A small image captioner, trained from scratch.
Training: adamw at rate 0.0019, 9500 steps, batches of 64.
Data: trained on photos with spoken descriptions (Open Images, Localized Narratives), 3.0 epochs.
Rows from block 5 of the image encoder of a small image captioner, named by matrix and row number. Rows with one number belong to one channel. Each number is 500 + 50 x the weight over its row's rms, rounded and kept within 0 to 999. All counts start at 0. Numbers have three digits each.
After each channel's rows are labels from the 100 images, of 14976, where the channel reaches its highest value: "strongest on" is what is common among them. Only what is clearly more common there than usual is listed. The data: photos with spoken descriptions (Open Images, Localized Narratives). In brackets: how many of the 100.
# convs0: first 3x3 conv (encoder.blocks.5.convs.0.weight, 128x128x3x3, each kernel summed), inputs 32-63
# convs1: second 3x3 conv (encoder.blocks.5.convs.1.weight, 128x128x3x3, transposed, each kernel summed), outputs 32-63

convs0.91:502471487488501487489387483471320471302475528466503372510480502500503508319490548490495520498495
convs1.91:563513521484510520532541410455524464576523531589531564398479486489435458547550577488646463510544
strongest on: text has "man" (39); text has "sitting" (33)

convs0.7:532515616641573555480446513556477531545553533501559498487562573506473491542545513604534570501527
convs1.7:526506456389439481551495444428567537577444515551480658541437481493493489597504506385496443445496
strongest on: text has "trees" (73); text has "sky" (62); text has "plants" (32); text has "grass" (29)

convs0.50:491496490556521481466473375495379610470517472502526518444401475436497448455531568528528475466473
convs1.50:465407478552478521513398387430490533500469463500456638453417471472488438560497542422472441504436
strongest on: text has "sky" (61); text has "trees" (57)

convs0.23:513527474444534541470514469501499524604503495499546561507489548509537525606565542490576558524487
convs1.23:533473564505523496531475461492571525595499498509481706448473517451491438645513517461462424461509
strongest on: text has "dark" (34)

convs0.35:474492470523519477491480375499377607465508460508531515430410482439505446451529582525513488459453
convs1.35:456404480562490519528400402437485540510466463502464643427446491477478456563494535430474464522424
strongest on: text has "sky" (56)

convs0.121:524511594615524534520462553528470532466605497465545499506532533470377490449505461605480544552531
convs1.121:483492457402458513486499444430493530480450549596387471593414404446555420489515500416550428485522
strongest on: text has "trees" (65); text has "sky" (50); text has "grass" (36); text has "plants" (26)

convs0.83:486488517449564540473519480524503454609519502489520554529503607505472519619561526479515613512472
convs1.83:525483554473510487549489465487571496598485489508485713463487537456440437641498507471458444495507
strongest on: text has "dark" (40)

convs0.28:444449571483482516455434533464391476475474573407482486500521498496478513475508458497495547462479
convs1.28:517454588565529567469456449528451508450509564544455448541487444461524502456543429530559460484518
strongest on: text has "sitting" (34)

convs0.1:510544388356429507465510464425454508478424507594502497561504512481501557510501429413420490501514
convs1.1:531620464444411454517587409460424539512440462581520561448489507443484479479445499483487451505548
strongest on: text has "wall" (50)

convs0.24:528586451468487520402507536492514374422494453492506552436467511488479549442496500448372481535542
convs1.24:566473502521448445391423479477452576478451497479482484514458411527497493479428442469489412549573
strongest on: text has "standing" (49); text has "wall" (41); text has "holding" (38); text has "wearing" (31)

convs0.116:512476484491506504456465388476437586543486507528535512508452570549484541543535558484528555537495
convs1.116:545449416513481482480453431457471587551475441452494639373480493515451471572501504404481390487487
strongest on: text has "sky" (55); text has "people" (52)

convs0.95:521511479491470498454445521451419463360448512498494405501500494485544505359481499467438504487529
convs1.95:580608532480465466472590450453583530608486496574492585437513492467441477551484528469568445513568
strongest on: text has "holding" (41); text has "wall" (41); text has "wearing" (31)

convs0.68:525493483471490493486537415473405561531470456528540503496438573543475530536520549491539568522507
convs1.68:535468448501487488498492424464516610584480453473473682398493526484462426612518503403485402466493
strongest on: text has "people" (54)

convs0.20:511529506477481480450436536434398382365508484476487372525486509468482502385479481500481528476541
convs1.20:541550567453508555482550401483566454562537572593500530475511461486461470523561497473631441537526
strongest on: text has "man" (35); text has "wearing" (34); text has "woman" (32); text has "two" (32)

convs0.77:494490474467495489492408473463331475335455538509497373522468514495513510343488555479494536493501
convs1.77:557531510458509523537577414454513460542517528607527549399483503467446449518551557484636480525542
strongest on: text has "sitting" (33); text has "man" (32)

convs0.84:537529605657546558513463553536468527482614505474554493505539529471400475475515487633502524542541
convs1.84:470489469396440500484492430414532521511443554578384516602408420465520440515511509397542439458495
strongest on: text has "trees" (78); text has "sky" (58); text has "grass" (42); text has "plants" (25)

convs0.47:444468547464486511326516555481425604496449560458535475518516433452560507506526435459478453519421
convs1.47:495443608592548566437445465564443563459563530538466454512506483482486492467523420545543467497497
strongest on: text has "trees" (65); text has "sky" (53); text has "grass" (26); text has "plants" (26)

convs0.31:427421548506524523481437501527400538346522533332401474516521471510471486372503514486529508469457
convs1.31:528492547554522538490454417513529405601551511464497504426477476520497534600534572475660443465527
strongest on: text has "person" (35); text has "wearing" (33); text has "woman" (29)

convs0.30:394408577493504562554506477504488602478445581372468443524507470495561509487534466464469493552380
convs1.30:399441603492547569484510438561492420495503559588459474536519520516511548508555501515511526486388
strongest on: text has "grass" (28)

convs0.67:495508525475492486501460491495369401348495505427452354546491524501482519386468489514484553487535
convs1.67:533543529445518573510548397466536383537547556571498493472501493478481458520585516464629467524519
strongest on: text has "wearing" (32)

convs0.114:510512514518550561469483468505448536545527452446549535494468563470474469553560546524538553486500
convs1.114:532456556500526525544441460507568534585505521519468700516448507475438451635525518444469446507510
strongest on: text has "dark" (39)

convs0.9:503518496451544545506509478494503503596519493506544548499511586503523506596575545491579599509487
convs1.9:530476563482513499553483468497578524600486512513475708464480512442500429647516515450469435446506
strongest on: text has "dark" (39)

convs0.81:527513500553504501454493438518438566509514466444550530464435503428532480508528544565596503521513
convs1.81:451421475489477503435467418429498465504481485439397543503427515404481349573513523434474487426435
strongest on: text has "wearing" (42); text has "man" (29)

convs0.0:490515467474473475498443508458398469338413506517504421511494498502525545341476530455433508526485
convs1.0:597599515481482480543595445480570494563493493595541581450520529473435495556494566513589500535572
strongest on: text has "holding" (36); text has "wearing" (33)

convs0.115:506494450413452492539456497463464414422445501491454491508512508504481556442458487430430520544534
convs1.115:596603445427415467503593432448519426502429478520519550488550532470497456523474470462551505483565
strongest on: text has "wall" (45); text has "wearing" (37); text has "holding" (37)

convs0.69:458487485466497512487504532481410463422448484476510492451460484493456510448488517522446533558480
convs1.69:538397523530513536497418440538475536446423528544462481489484489473539490472512468553500497529539
strongest on: text has "standing" (48); text has "holding" (35); text has "wearing" (31)

convs0.39:515520573528517527416484430513437602544506531525535519530426580535505538537526529527500562511513
convs1.39:539467472486476501523427424467536590575469467517470681429481438496473467602503523389500342450525
strongest on: text has "trees" (74); text has "sky" (70); text has "people" (44)

convs0.101:524454479490482513446416527489460580445490508466560506480559433540420587481493470438439442658488
convs1.101:550488502576515461524431565569551557574488499552529545416595520521404533557465525526564463447530
strongest on: text has "people" (44); text has "holding" (35)

convs0.99:411474501393466469491463523482668464615452497504426466479509464468523484558457425412498507481426
convs1.99:466512494540467424487534554467541481526506502453428527577557577525509484540483465506360586445442
strongest on: text has "text" (27)

convs0.110:524503490507475504437450524459428466354463510489498421498503486484539508349485506476433495505531
convs1.110:576588539488459459465566454455586537600481493560497574443522480482436486544473544467558433505566
strongest on: text has "wall" (43); text has "holding" (35); text has "wearing" (32); text has "man" (31)

convs0.76:495493465420547541515515475500482512587502471515538545492515565493517500591574537470582587504477
convs1.76:534482556478510504556493466487583524605481522516481710478490521452504436650526519449472450441511
strongest on: text has "dark" (39)

convs0.44:502542480464457473531468498456427392382460463463500428530529508515493552408453505461483531517509
convs1.44:585581522460457530543570424466579383551498527572519539467529515460455464557545509482603487527544
strongest on: text has "wall" (44); text has "man" (35); text has "wearing" (33)

convs0.103:425474507474449512460525500458463608445420512467481440519458452517499535416487446473466476512414
convs1.103:443449586524544561508499485585468536460495537607457435558489477462535519473514401558530511534443
strongest on: text has "trees" (57); text has "grass" (38); text has "ground" (26)

convs0.27:499520503445555561520519489508487511587521492515542545514516577503506501596583524500559579497493
convs1.27:524483533466515487559500477500603526618497509520481712486488512453490443653522510454480443446505
strongest on: text has "dark" (38)

convs0.37:516525649659575545424465508580464563529539542524531496508541560520476519518539492618508544517520
convs1.37:516515436393422470527479420413541553548449503535496639530420465520492518565489522375508424444503
strongest on: text has "trees" (82); text has "sky" (69); text has "plants" (30); text has "grass" (29)

convs0.58:472506484482453480491471533459482503401399500460444443502502470489547531404481456440420466536478
convs1.58:592607513475441497558577479496606488597477489606536580500569541458452508597482514481578531532543
strongest on: text has "standing" (52); text has "holding" (37); text has "wearing" (30)

convs0.13:494464525476515496448452530517400415386504522383446374518510508458490463411489457499481530489517
convs1.13:517531531482547576480524404499519448524571531512493481434505473452483462510579510474620437504515
strongest on: text has "woman" (25)

convs0.79:519472503510497469460374499493345473301505502361503419478512484491470485335473513497509508474511
convs1.79:560498533523529527503499418473548436613549545509499563421479478512436466595555573487638440484547
strongest on: text has "woman" (41); text has "wearing" (35); text has "man" (33); text has "two" (31)

convs0.25:530530506472492479490469504502414370384505460375492430534531531492462512429452475512481558507543
convs1.25:554536525482512566515529408481553366514533553522508496459500495465475478514578503482631464530530
strongest on: text has "holding" (35); text has "wearing" (30)

convs0.54:510480503492478512429451524464360481402496513487492388524477498480522479405478506517474512499529
convs1.54:528566528496484503486577426446552571605543501535467572436506452473426426543511506448609403499555
strongest on: text has "wall" (42); text has "sitting" (37); text has "man" (35); text has "woman" (28)

convs0.88:466488482478459484495475538474501500416389481472445462485511448497535549426473466444402448557455
convs1.88:594608506500448476556565492522591482571479460591567585492583546476437536574454510509561533538536
strongest on: text has "standing" (47)

convs0.22:503485487494495484473412500475339478314458524482507391509482494495508512320484537486481509498500
convs1.22:576544529497507504515548422453537485581524520611536559410488481490427472547528573502643452512552
strongest on: text has "man" (30)

convs0.19:464568446428511507464560457479535585551436545585456513521408518469481504551541413415459520544499
convs1.19:466541498413436492489478396468370579443390529500473497471436473505547500451472504429487447481492
strongest on: text has "sitting" (34)

convs0.74:494502472432532546524541479492476503576505466528544528520502583517512503587567545492576596494482
convs1.74:532486536478518483584501473489588526612493501502487719477497523458496444655521518452457446443507
strongest on: text has "dark" (38)

convs0.33:492489525501504515420472552488417448396525516407482351500512485460479480404510424508474499513507
convs1.33:506529554507531571465508451497542523571564514537487500422543456489449470508560495442644413503514
strongest on: text has "man" (33); text has "two" (31); text has "woman" (29)

convs0.15:479490500498497487483424523473391463327454528476495368499497485492505514327491515475467504508478
convs1.15:580552532489490506537527441475583482596499522617529562438510483487411485572517556495630461525547
strongest on: text has "wall" (40); text has "holding" (36); text has "man" (33); text has "wearing" (32)