From a checkpoint of a small image captioner.
Model: 8.66M parameters, 64-pixel images.
Training: 9500 steps, batches of 64.
Rows from block 2 of the image encoder of a small image captioner, named by matrix and row number. Rows with one number belong to one channel. Each number is 500 + 50 x the weight over its row's rms, rounded and kept within 0 to 999. All counts start at 0. Numbers have three digits each.
After each channel's rows are labels from the 100 images, of 14976, where the channel reaches its highest value: "top examples" is what is common among them. Only what is clearly more common there than usual is listed. The data: photos with spoken descriptions (Open Images, Localized Narratives).
# convs0: first 3x3 conv, stride 2 (encoder.blocks.2.convs.0.weight, 128x64x3x3, each kernel summed), inputs 0-63
# convs1: second 3x3 conv (encoder.blocks.2.convs.1.weight, 128x128x3x3, transposed, each kernel summed), outputs 0-127

convs0.51:519499525533516628504492494531523505512494543490486571531448545492514447505527510578479564473478564513480493491513490479548502478468379408516507477544423593477497732486456505526507538536531494
convs1.51:492545593530462420539395505531485464528521443450555486380517523539489540524444566437489569558394463537524484528504539541438537479509490405561557501542565338453560542543495507579497520463454461524524511486523504464507519536469429568487578502523484581438453520513518475536462553491332517534444550566574551478536467509587520489464563539494480471483465412559509562523570504537403489501505
top examples: text has "sky"; text has "trees"; text has "buildings"

convs0.23:523464468527476499491501477432582411555523477450494491462498530545482462466503530519507525485408526437452316518478478500535535462441417344522457455558464456466486459441419536533544497509469466
convs1.23:463492497541449468494464630440608538480403560497494531509497509490476531576417486545494403446434456494424319406435515532474414506478506449496495445511490465514474553452499483477361608514508443464494470501507423515533516505520531492494512499484491491505525410511405525513490555472483440472411503479471506510446448404476375525574431401512446475523520497493537501467512489531453426490447
top examples: text has "man"; text has "woman"

convs0.36:510500530497500624476492491540487474511483521509496551537468544462529438523517497575479573471496589527467504492514475468524464460470395423509511470536403613467478715481462480500507548532549503
convs1.36:491543604527460418538399503532482453529527442457553479372517520540484532523453558438490573559406440535526488537508536554437546486501499404555557485527566338463559543539500507573506518472454443518524520492523509476504525539471416565499580481529486582443455529505531465525454554490343517529442538563576543470538453504586522481468567543494479470480466414558498560525567502538408495500499
top examples: text has "sky"; text has "trees"; text has "buildings"

convs0.99:430478398470506516490475479447443467496493471502476460370546528501438457423426504508503540496450528391479531516411515516449531485464505546494418468400566508490486488458471467456476406401388481
convs1.99:450490524521545444435540508568530514522491587530494463477496466501544408498668442431468467538568395395515552545492464487530535463514454548487501454518465527516453456453450477439534527522478398550512487506525513529481482449442479509524500423489497495452526565487503455488526418525558590516486525482457471501405361535528438457387394374506524518488445608497491533507485429475613506477467
top examples: text has "grass"; text has "ground"

convs0.0:497453477476469476524481478484542518528468463431611475463486466499487507548458460521604502455524536490491510577490474450422366503489482468470475488482376515463408574483495497469384434465491636
convs1.0:494407485480466479493482488524504458349463477469432492440455489375487456503504501499471507414503490492448483396373453436508404500502497457429475500479465478497500481504482360470485505491495468505369428485478389500515481486459431457500442517492446457446473407483424459468440442480479394495507490465471443479507479522477496470503483476475478446490485468405514424355410464478486389497479
top examples: text has "people"

convs0.41:489479473489482534543480479491554530551478473450617480454505482528481483576449478524647510470561524479474529586474485442438444482468481488475472462424409549477419545468466502463384435471493630
convs1.41:483405487469455490496495497529509470367434487479440502417491488355498472478515518500474525477514472484445483418358473465498458515489508419432474492470457487504511490497491347483482518504497453506362398500495385511506490497455399475512449504501495462438468465464416467471452439488476438491484505457477428490513465538515500481507462456485505413497506482410524456351418457459507376514467
top examples: text has "standing"; text has "holding"

convs0.32:452474476459466511442495499447504421459496472498387486464523540485469476460497506505452554523402545446497348436477492535536560494486410423520453513545596474484580469484488484513646522502468435
convs1.32:501493487546501438415529519466517526495409537549493489510521483484488553544447507480502343473431465494386324463465541589505468538511563493485544451521475523494423547397562493500432511497490500479495485497574466501490532560555540499493509428533544492490508490551448544518532584511489487498445500431406445513366489455468344560581410408538498486487574533495446508481496514521517454427484
top examples: text has "wall"

convs0.53:580445565458426464564477480472566462544463507465538461547444490443558486606522457518579508487479544551470466555560438479494433463474350432479543487558450507432512572490486529535514534543549591
convs1.53:477391478515445476536436510467528407389488459459405537423430512423492431527458483550510510425470501517457504436427435472504452497511495452402460510513465457466527506528485396483484541462531463447432489436475450475547485489537431406470440506478475437436424437488470426499392495459442400448533433444484437442547479513437536441520525507498513462518472446405532381420412494509452447530517
top examples: text has "standing"; text has "people"; text has "holding"

convs0.120:510494478526472468476502481449564387566505431494482516483510474519506501445492522467493434500462462499493331492506489520510521514497473393536501485531513344477499317487502506509579511503504441
convs1.120:476499479489481521446503619448606577494394580492497520543519462506487590539417529550533395443448484539399337413453550539490426507467498476473503451492467520508428535434501493459391607503500488462518475514493437500495539493567552486495510486491503480518524439498417565508516570487518469465432525446448466522420467468442362558584417403514475487495514542494509512489515506502494429462477
top examples: text has "woman"; text has "man"; text has "wearing"

convs0.10:541453509434424466541459480478564478567446481465607453499485492472533472579483472503641517472516550530459502607520430447456416455470419461481513476488425524439454549488480520501426486503516620
convs1.10:481408488503439488512471511504525449370452476457428510424433497382488436520499489526472526418509470502450476398395440467495415501493495431418453485466472472511512504509475377477469532505508445478380443484466406518536482491493408449508448489490456460454463417471442430461430466457472390467497469459487438461524462518475505442511492473470500435499476460409528421376420456495473411517470
top examples: text has "holding"

convs0.86:500533419461568490533494497453512550567470482506555439409545536541500477460453541458559524487525514457472606574455526483420531481485560584553496477352504512533455452481480520507397424409441519
convs1.86:485483518481528517452550521568547511497521576533490481501509462488561366471668436457483543524605420386557576517486471458507513485486471560502494476498480536515468454465463478447537549519463376566486484503528507530482494476426477502534487460488522489454514519454500413503490393520555539529489539536505510496477363547537476406363399367510520530488489590490524509490491429456601502503477
top examples: text has "flowers"

convs0.66:546510588466538416528517558446486468501503507525503461546493486398593546574519497465533523556473536550518501532572498551414368520536446492562532573563407474495484579532572502532547553524525588
convs1.66:499409473515459459506456486490508389391520442482411496443435496449487403522465443511505490376458530510478508420438431460518408502531498502428477498509493469431495499513494409445501513433494505484445494413483441447518496497496442398458435511487463428428416401517473437494386484481452379476546432470482465472515521472417523448500526516486454482494491444420495372434425511524463440481529
top examples: text has "people"

convs0.24:441471389483479522493476469486460468493513454498451485371538514485427471455411496527505524494442534374494509500390494514461503500477485521481393474434566502466503499482485452438527403410382481
convs1.24:449483510501563373452553518587539545530481614519481488465497487494564472483639511427478422549542432449485561567489485477567552460519462546482493494518434545483477453472457479468561539483500439554517479506507528488477479447478470496503487458486491477427512599485503515490544433542539632510495551471435456518392401587520434507415414408518564496509441643482503536513469470464621512505505
top examples: text has "grass"

convs0.1:530435452517505534488470424497576415561539434424479533475489496488476481512472551561516535440422554436495365515462454455500485489466395358477451432522438499413435519472440507492515509493464490
convs1.1:490505498537479439517458675477626568498448588483508516494478503492498572590408560549510412474405424547414322461446523523479457527484529444519499495514501437527498540498522498551419643535490422475497482515494467524547510495540523515493511511478490500485543463504439544506508567482450479453405490497485522544440417469500370537559445410531484488512512521500553524483511474534448457502443
top examples: text has "wearing"; text has "woman"

convs0.8:510460483473487499545470467484560525557478486442626469469507468524494497521471488513630516450539545488488511591495467437411386499485517481479485480450394539463403539482487516488382438476490616
convs1.8:496407480476475486492493492527508474355456486474436493445457487362497464493516515498450510434516494484455491404361456430511416496495495460431474511479455490496504472498484356478489511489490472508363413487480387495514469485460436465498436515491455455446477423475402472466454440490488423493508505465469443481509479540491489481495462455481492446487487480399522436349406459468498386501471
top examples: text has "people"

convs0.34:490438516457421428511504506440531472525437484445590438487443498513525474540471427504573542467496574520460505593525449476465390470476447438483473529549403515446486584479496520512429458470502649
convs1.34:503413494492448482488475483497493436359471463486430489451441482401462415517500452496468504396498485490457472390398425450518395502511501467426475491474492474505486494495485382435471491496500460476386457471488399508513480490476445445505450500498438458468477382503445440466419456481483375516507462458478437469496471492461499456501495483473461452492482448415504402374419470494472404495478
top examples: text has "wearing"

convs0.80:443467439455475538490497497407481469511483484507492458383540561509446410425456461526512574496452554412419555525449502518473547428428501550488442455422536545497473514415427489477442428429428493
convs1.80:479503537524515461451529526543525501506472566539517472481497477498512389509645410449489480539566374410504513522487453504494525457491451503505515460508477507558463475475440482450482525567480357527500485534539491578488485456435483532565532446493500524485527532466506424491514438517546545534425510485466479487406318495553445435391389357506506491493438583520498543493517433471585489491471
top examples: text has "grass"; text has "ground"

convs0.96:505432456470478492477483449417535404536487471470493441447530551504490469486484540496517561469413542423476307533446446483497536471456419390522441468553509505440495476463444519524576492481446488
convs1.96:477462491562460450495458593432574482458417545531461527507498524473473503582425474543483364445426456485417310430441501561510444527501540486473509440515493459502477562435539472482402575515510470439477490471554435513544523543557544459492487429514524467509499435526434508513464570494476432481451477462447479497429469398461356523583447428522450502521552496461518467456474490527466435468473
top examples: text has "wall"

convs0.40:456467384481485518501466459498466475501509451489448492377529509483435478462405502523505520487441540377501512499384482509456505502482468521481396482438570490455521495490488458447539405411377478
convs1.40:449482505498559378460567519588539551532483625513477479475492482494569480478639520427478427549538435461499575572495491472571558477513475550482487499510437562471480451478467484472570541473494439554519481495504537476471480448489472489489480465479499470425505606486507517487542439537539634499502546481444463524405407600515444509430428424520573501499458653479494529516465476466631521500506
top examples: text has "grass"

convs0.65:478558553513567497504566595471475498497535502551558500514545526459585557580502519470547507594551490531542529531542570581432386541543579514590492552515461471562442544530576484511499517510530619
convs1.65:484398460490474471497490443503480388378484437505409512434485496426495413475490455504509505399477526497474511409409475449520416511512494506433490505519459496425509469512500377437508489429497504502433452442496411448495508489460444413480420529488488424411406404506440461502399446504453412481526462477469464485520510489440521473503502493486443470507488458410504387414415523483503412502538
top examples: text has "people"

convs0.101:552481519519516468616486485483620528547445587434505491509401491573492482478545492497589472487449472470492496544515471501558620472496364477489505489570525481467577514491499587605535511544492535
convs1.101:532393451536414474500494524421532461408467504498376552487480497450503369514484386518479472465464514495531532427436409492501474500478503486458507520513491513414490513480496410387492537429510479442438470374503429441492475520507460362446429502532527386421423441489430474530410489509482472544479467484494494502515485454417498471502496483519458455540519503428529386415452488497497444520491
top examples: text has "people"; text has "holding"

convs0.103:549483465581506498557459445468634409618516420427522529456473477527510487479464532522540457439480495476473380535500481468482490479474433431501495444503423388459431404478460524504495464479489468
convs1.103:484525474491469533492488671473645595519401593485524525556484474527511565570445543588507450460483463532437424424454520506468424526467509460504479479471459493540456538474489513484369660527503436484534479525497449517542508457522550503488505513471500486528553438480404542492520554472515496436425520491487501538476435495457407521557407373512498481512519544512548536509539442525474458509403
top examples: text has "wall"; text has "wearing"; text has "woman"

convs0.111:559444512468418461575464473462579487561437526442577438500449484513521460557506480507627510459485528506440494602511449456482468447444375454469518454533429509445487550460450561548441498524505577
convs1.111:502411486521414493506468525481532450388444486469425514436432490399476403533498444522463514433503461484473481398399417482497423493503492430429472484462484473502501525486473388440450539499505438461388445462474405510527474498485417437496444472513467445455460407485426427471417470473471397492488464452490454461525456492470504437500486469479492423508480461418528421380432464505469424516464
top examples: text has "people"; text has "holding"

convs0.7:519444481470454481561458465472578501556458474420597466467485485497511473544459469529621523450508561486466502585498457447434405468472444473460480471502404529439426562470478514495411437477484623
convs1.7:503398480483466474495472509513522459354464478467424499442442492373487443514500499511458502420502495496456496406374431439522410502495499468426472511483464475494499491500482360470488524489497468490373435468481404497527476485469435446490432518491454445439471418474419462472434455482479412490520484461470441473505478532475492470505478463481500451497487465395531417361405454481476405505469
top examples: text has "people"

convs0.45:443436430438455528484459465423465445481471487490455438385532537505432423415455462515488556486422539405463511506435472503465559471448471525461428462424548525465489505442450484474462427421407479
convs1.45:485481524529522409452535506556517526502469592539489459469485470492525418521639432438487406533547396415484497520493468520523534447516446494475525461523478515543456485475444472446495511548490399537505497526527489559497479467465486503548511431500481494479518545490514446501524446525544558546432533469428466497358361520518405467402368350525508484482423615495487526492487440492595486470479
top examples: text has "grass"; text has "ground"

convs0.117:558510443557524455542445450496595457589486458456508547459458416573482507476466522458510384459504431478491466511476497480489514497493515497497488483485483338485526315490509524522549451473489453
convs1.117:456524455461508514439558613499606661540424606476513477599500425537495590490472555508502416460478508556477534458495536504480443522421499510505455497472446583473405506448483541460435614459433479533555492502484497453449507448543562500457502531468497479512534472451442566470562526466547528459440565493467486581428452537454376547572441422494504505469527577503494538537531462484534495437428
top examples: text has "wearing"

convs0.94:509466465474460488475503485421544388522490477484456475470512539506486473471495503495507544503388542438476314505474466513533556475470399389518466492557541443466560452480471520525630503502461454
convs1.94:482489499560473461442508598426578527489414561520491506516503497485484524583422474523490372444424455485401313436462520573489442529491543482490517441511484510499424553406538489473407581503496457456495490491543454510520521537555537492500515450514514495493508451535438519499510582488492463482435487454431474512403458414462339520585421399518468486504550531497487501476506494538490453445452
top examples: text has "woman"

convs0.121:431483411466492530475494492456432448477510474516436474384557536479430454424439507522485557509419554389488534498413511522455533490473489545516411483421572519492494504472477452462494430415388459
convs1.121:454499523521551431429544510554524506529489568546501467479509471509532399494647430429482453539558383380505540553499466499540541458523454550492511458514458532514457453449453489441531524520488394537520496511535522526478495455435488510526508412505512497458519571499512458486527418533550587521485517477446464489404352531524440463396392373504530513487447599506479535517490433473606514483481
top examples: text has "grass"

convs0.107:480503451484512493538464512340504520537491495464531445387470508560487444422466406452550488515474462393424467540472515514449559445438507499481465465434530490535467434426437529496448406433456480
convs1.107:507520487542495486454558511498557534522397623538525526519524512516528488522563457494498388540518478424482457480474528475513497461506446492535500476525432553537472523453453499445439516530503471521526462529517467549522481490502532541539513461493510501501515478495442485520540480513544530519427586506408523487415422477546361500482292271523488491533468619527543568503541493471593477499526
top examples: text has "woman"

convs0.18:519516485544567522542507508498630525551490556469451502474471460629445508408522534481508444493475433465504497462489537536563640513506518524519473510480514395510575359480523538578544470500497454
convs1.18:506456439519449481463515575471568568463434544493437481577479461459500463490468446502439412476464530509519538438402451491471442503434508523499506515515496546410452497468508467416473575412423494509467426395500419409459482489496524412411439543505514399436471412450370516511469516478535496525433535535479514565449475435433423502514426403498416484485557535432513461445470456471491431447448
top examples: text has "wearing"; text has "holding"; text has "woman"

convs0.59:540485483550486465536460460425597414592510427450524498462471483525527472512475533488542445463478463487459333535510489489470492465460436388502510444497443388476441382460455525501488486485507462
convs1.59:483505480500472522479486639480631564496409573473506525526500481507526569564442532571512434444470468515393351400441543512478411509505497447466497461491452490542447542451486490470354632530514454499519472535503425528537510472528537486509500483481487480522536423512391534510516550490503470455436532463460481506471447486441392533556396374528488474504496532496536516490520470524486431494449
top examples: text has "holding"; text has "wearing"; text has "two"; text has "woman"

convs0.47:549447503478414448582475480455583500554431521426580430486435474534488454522504457500621505460459517486428498594503451471497475440435376459457501453539447502456493533450447564553441488516500556
convs1.47:510415484522416486498481523482533462385442495486428516451435486398485395529515438512453509438511464474481491392383419475499422488508492444440476490468484488502496521479475387431452539500498442464384432460474392512517468499471428441499439468513472442451466399485403436479422468478489408496483472459488462468516451497478496442493469458489486425507490474421532429372439461490486412513463
top examples: text has "people"; text has "holding"

convs0.13:483506427477561490471508473540427523433530420501440489447559476394523548546412565488541506501463517429561423468448482491400384561547550477531429531488552500486487487544561470456565478420425504
convs1.13:510434350498538393485490506510537499472525518486411510507466514442520550490449567482501354437432544532459508515502509463532487491510500548458498559525464507358478514495519493549560529404490553513469514455451539377522488524542513406424367534500499379411445519504501560505517493524468518492575498500434488508454533532407428559535489498512549550508504538397530426491379507492500524459527
top examples: text has "man"

convs0.116:523497495525511428607464490473628564597458547427563460457421440620487501475505468448632423487501430466485506563498487510508564500494453483470500492474458469496508409475490563547464451503501529
convs1.116:502412445490416494488515539500553515413408526484418524498472472412522451484526468511451478484512510481500522399369447447488451484467476450458481529493452534468481478483466387437454554464488463509417389449480372471482462479479460420471416522501505400431471417448348491513448463499513473521456532483478480509493460515468476478495443436504476418509505521420542444390448456448521395509460
top examples: text has "people"; text has "holding"

convs0.61:550492584494497531589498498478561493543490510474545505541463517468597489661529489523584513513551541557479546567581498493524527471471395512520536475522497533453547575477483550535512528554552653
convs1.61:496390490496446482531474463468492376406498433482400547393492511439499394485494467526550543446474502514462550452436469494523485539503531470390497501517459493447536516529517381442519516458533475442459481442520459490511526520513388400508459506525518444401379475494495443517394480516436440483543443432493405454555486539459566468540549524518518447526491432433516401441446517502504439551550
top examples: text has "people"

convs0.72:517506532508518631484503504538510499511496529510498564537466560474523449510520512576477581481489590527484497490521486475544490477479402420524510479542409615482496723499462493512505537533542505
convs1.72:495544599529462419539395503528482455529523440455554483375516523540485537523448562439490570558398456540524483534508536548441542485507494404557556494534565336458559546540499509575503515467456458517526517489525508469507521539472423567493581494525486583443454527510526473530457554490336518532446544564572547474536465507586521487469567542494481470484465410559503562524571504539402492499504
top examples: text has "sky"; text has "trees"; text has "buildings"

convs0.27:468484493395541533475509519421444477501475516559491434455574581483462447446506531500500614517446573474441654545485513521462556451469507612538508499406553573523483512445457496527453522465470481
convs1.27:472513546512515528448526502525501462518523521551517456504516454517514347491629394460502540517583333373554546534515466530489524484486486544505521432487500518540459478461473505451517504546473314514511518511550522557476514493468496518549523390517527519505529524478528387491483465517551521524488473513505493468462309492539489401404451428492506533463483540520465523514514441491569527483475
top examples: text has "grass"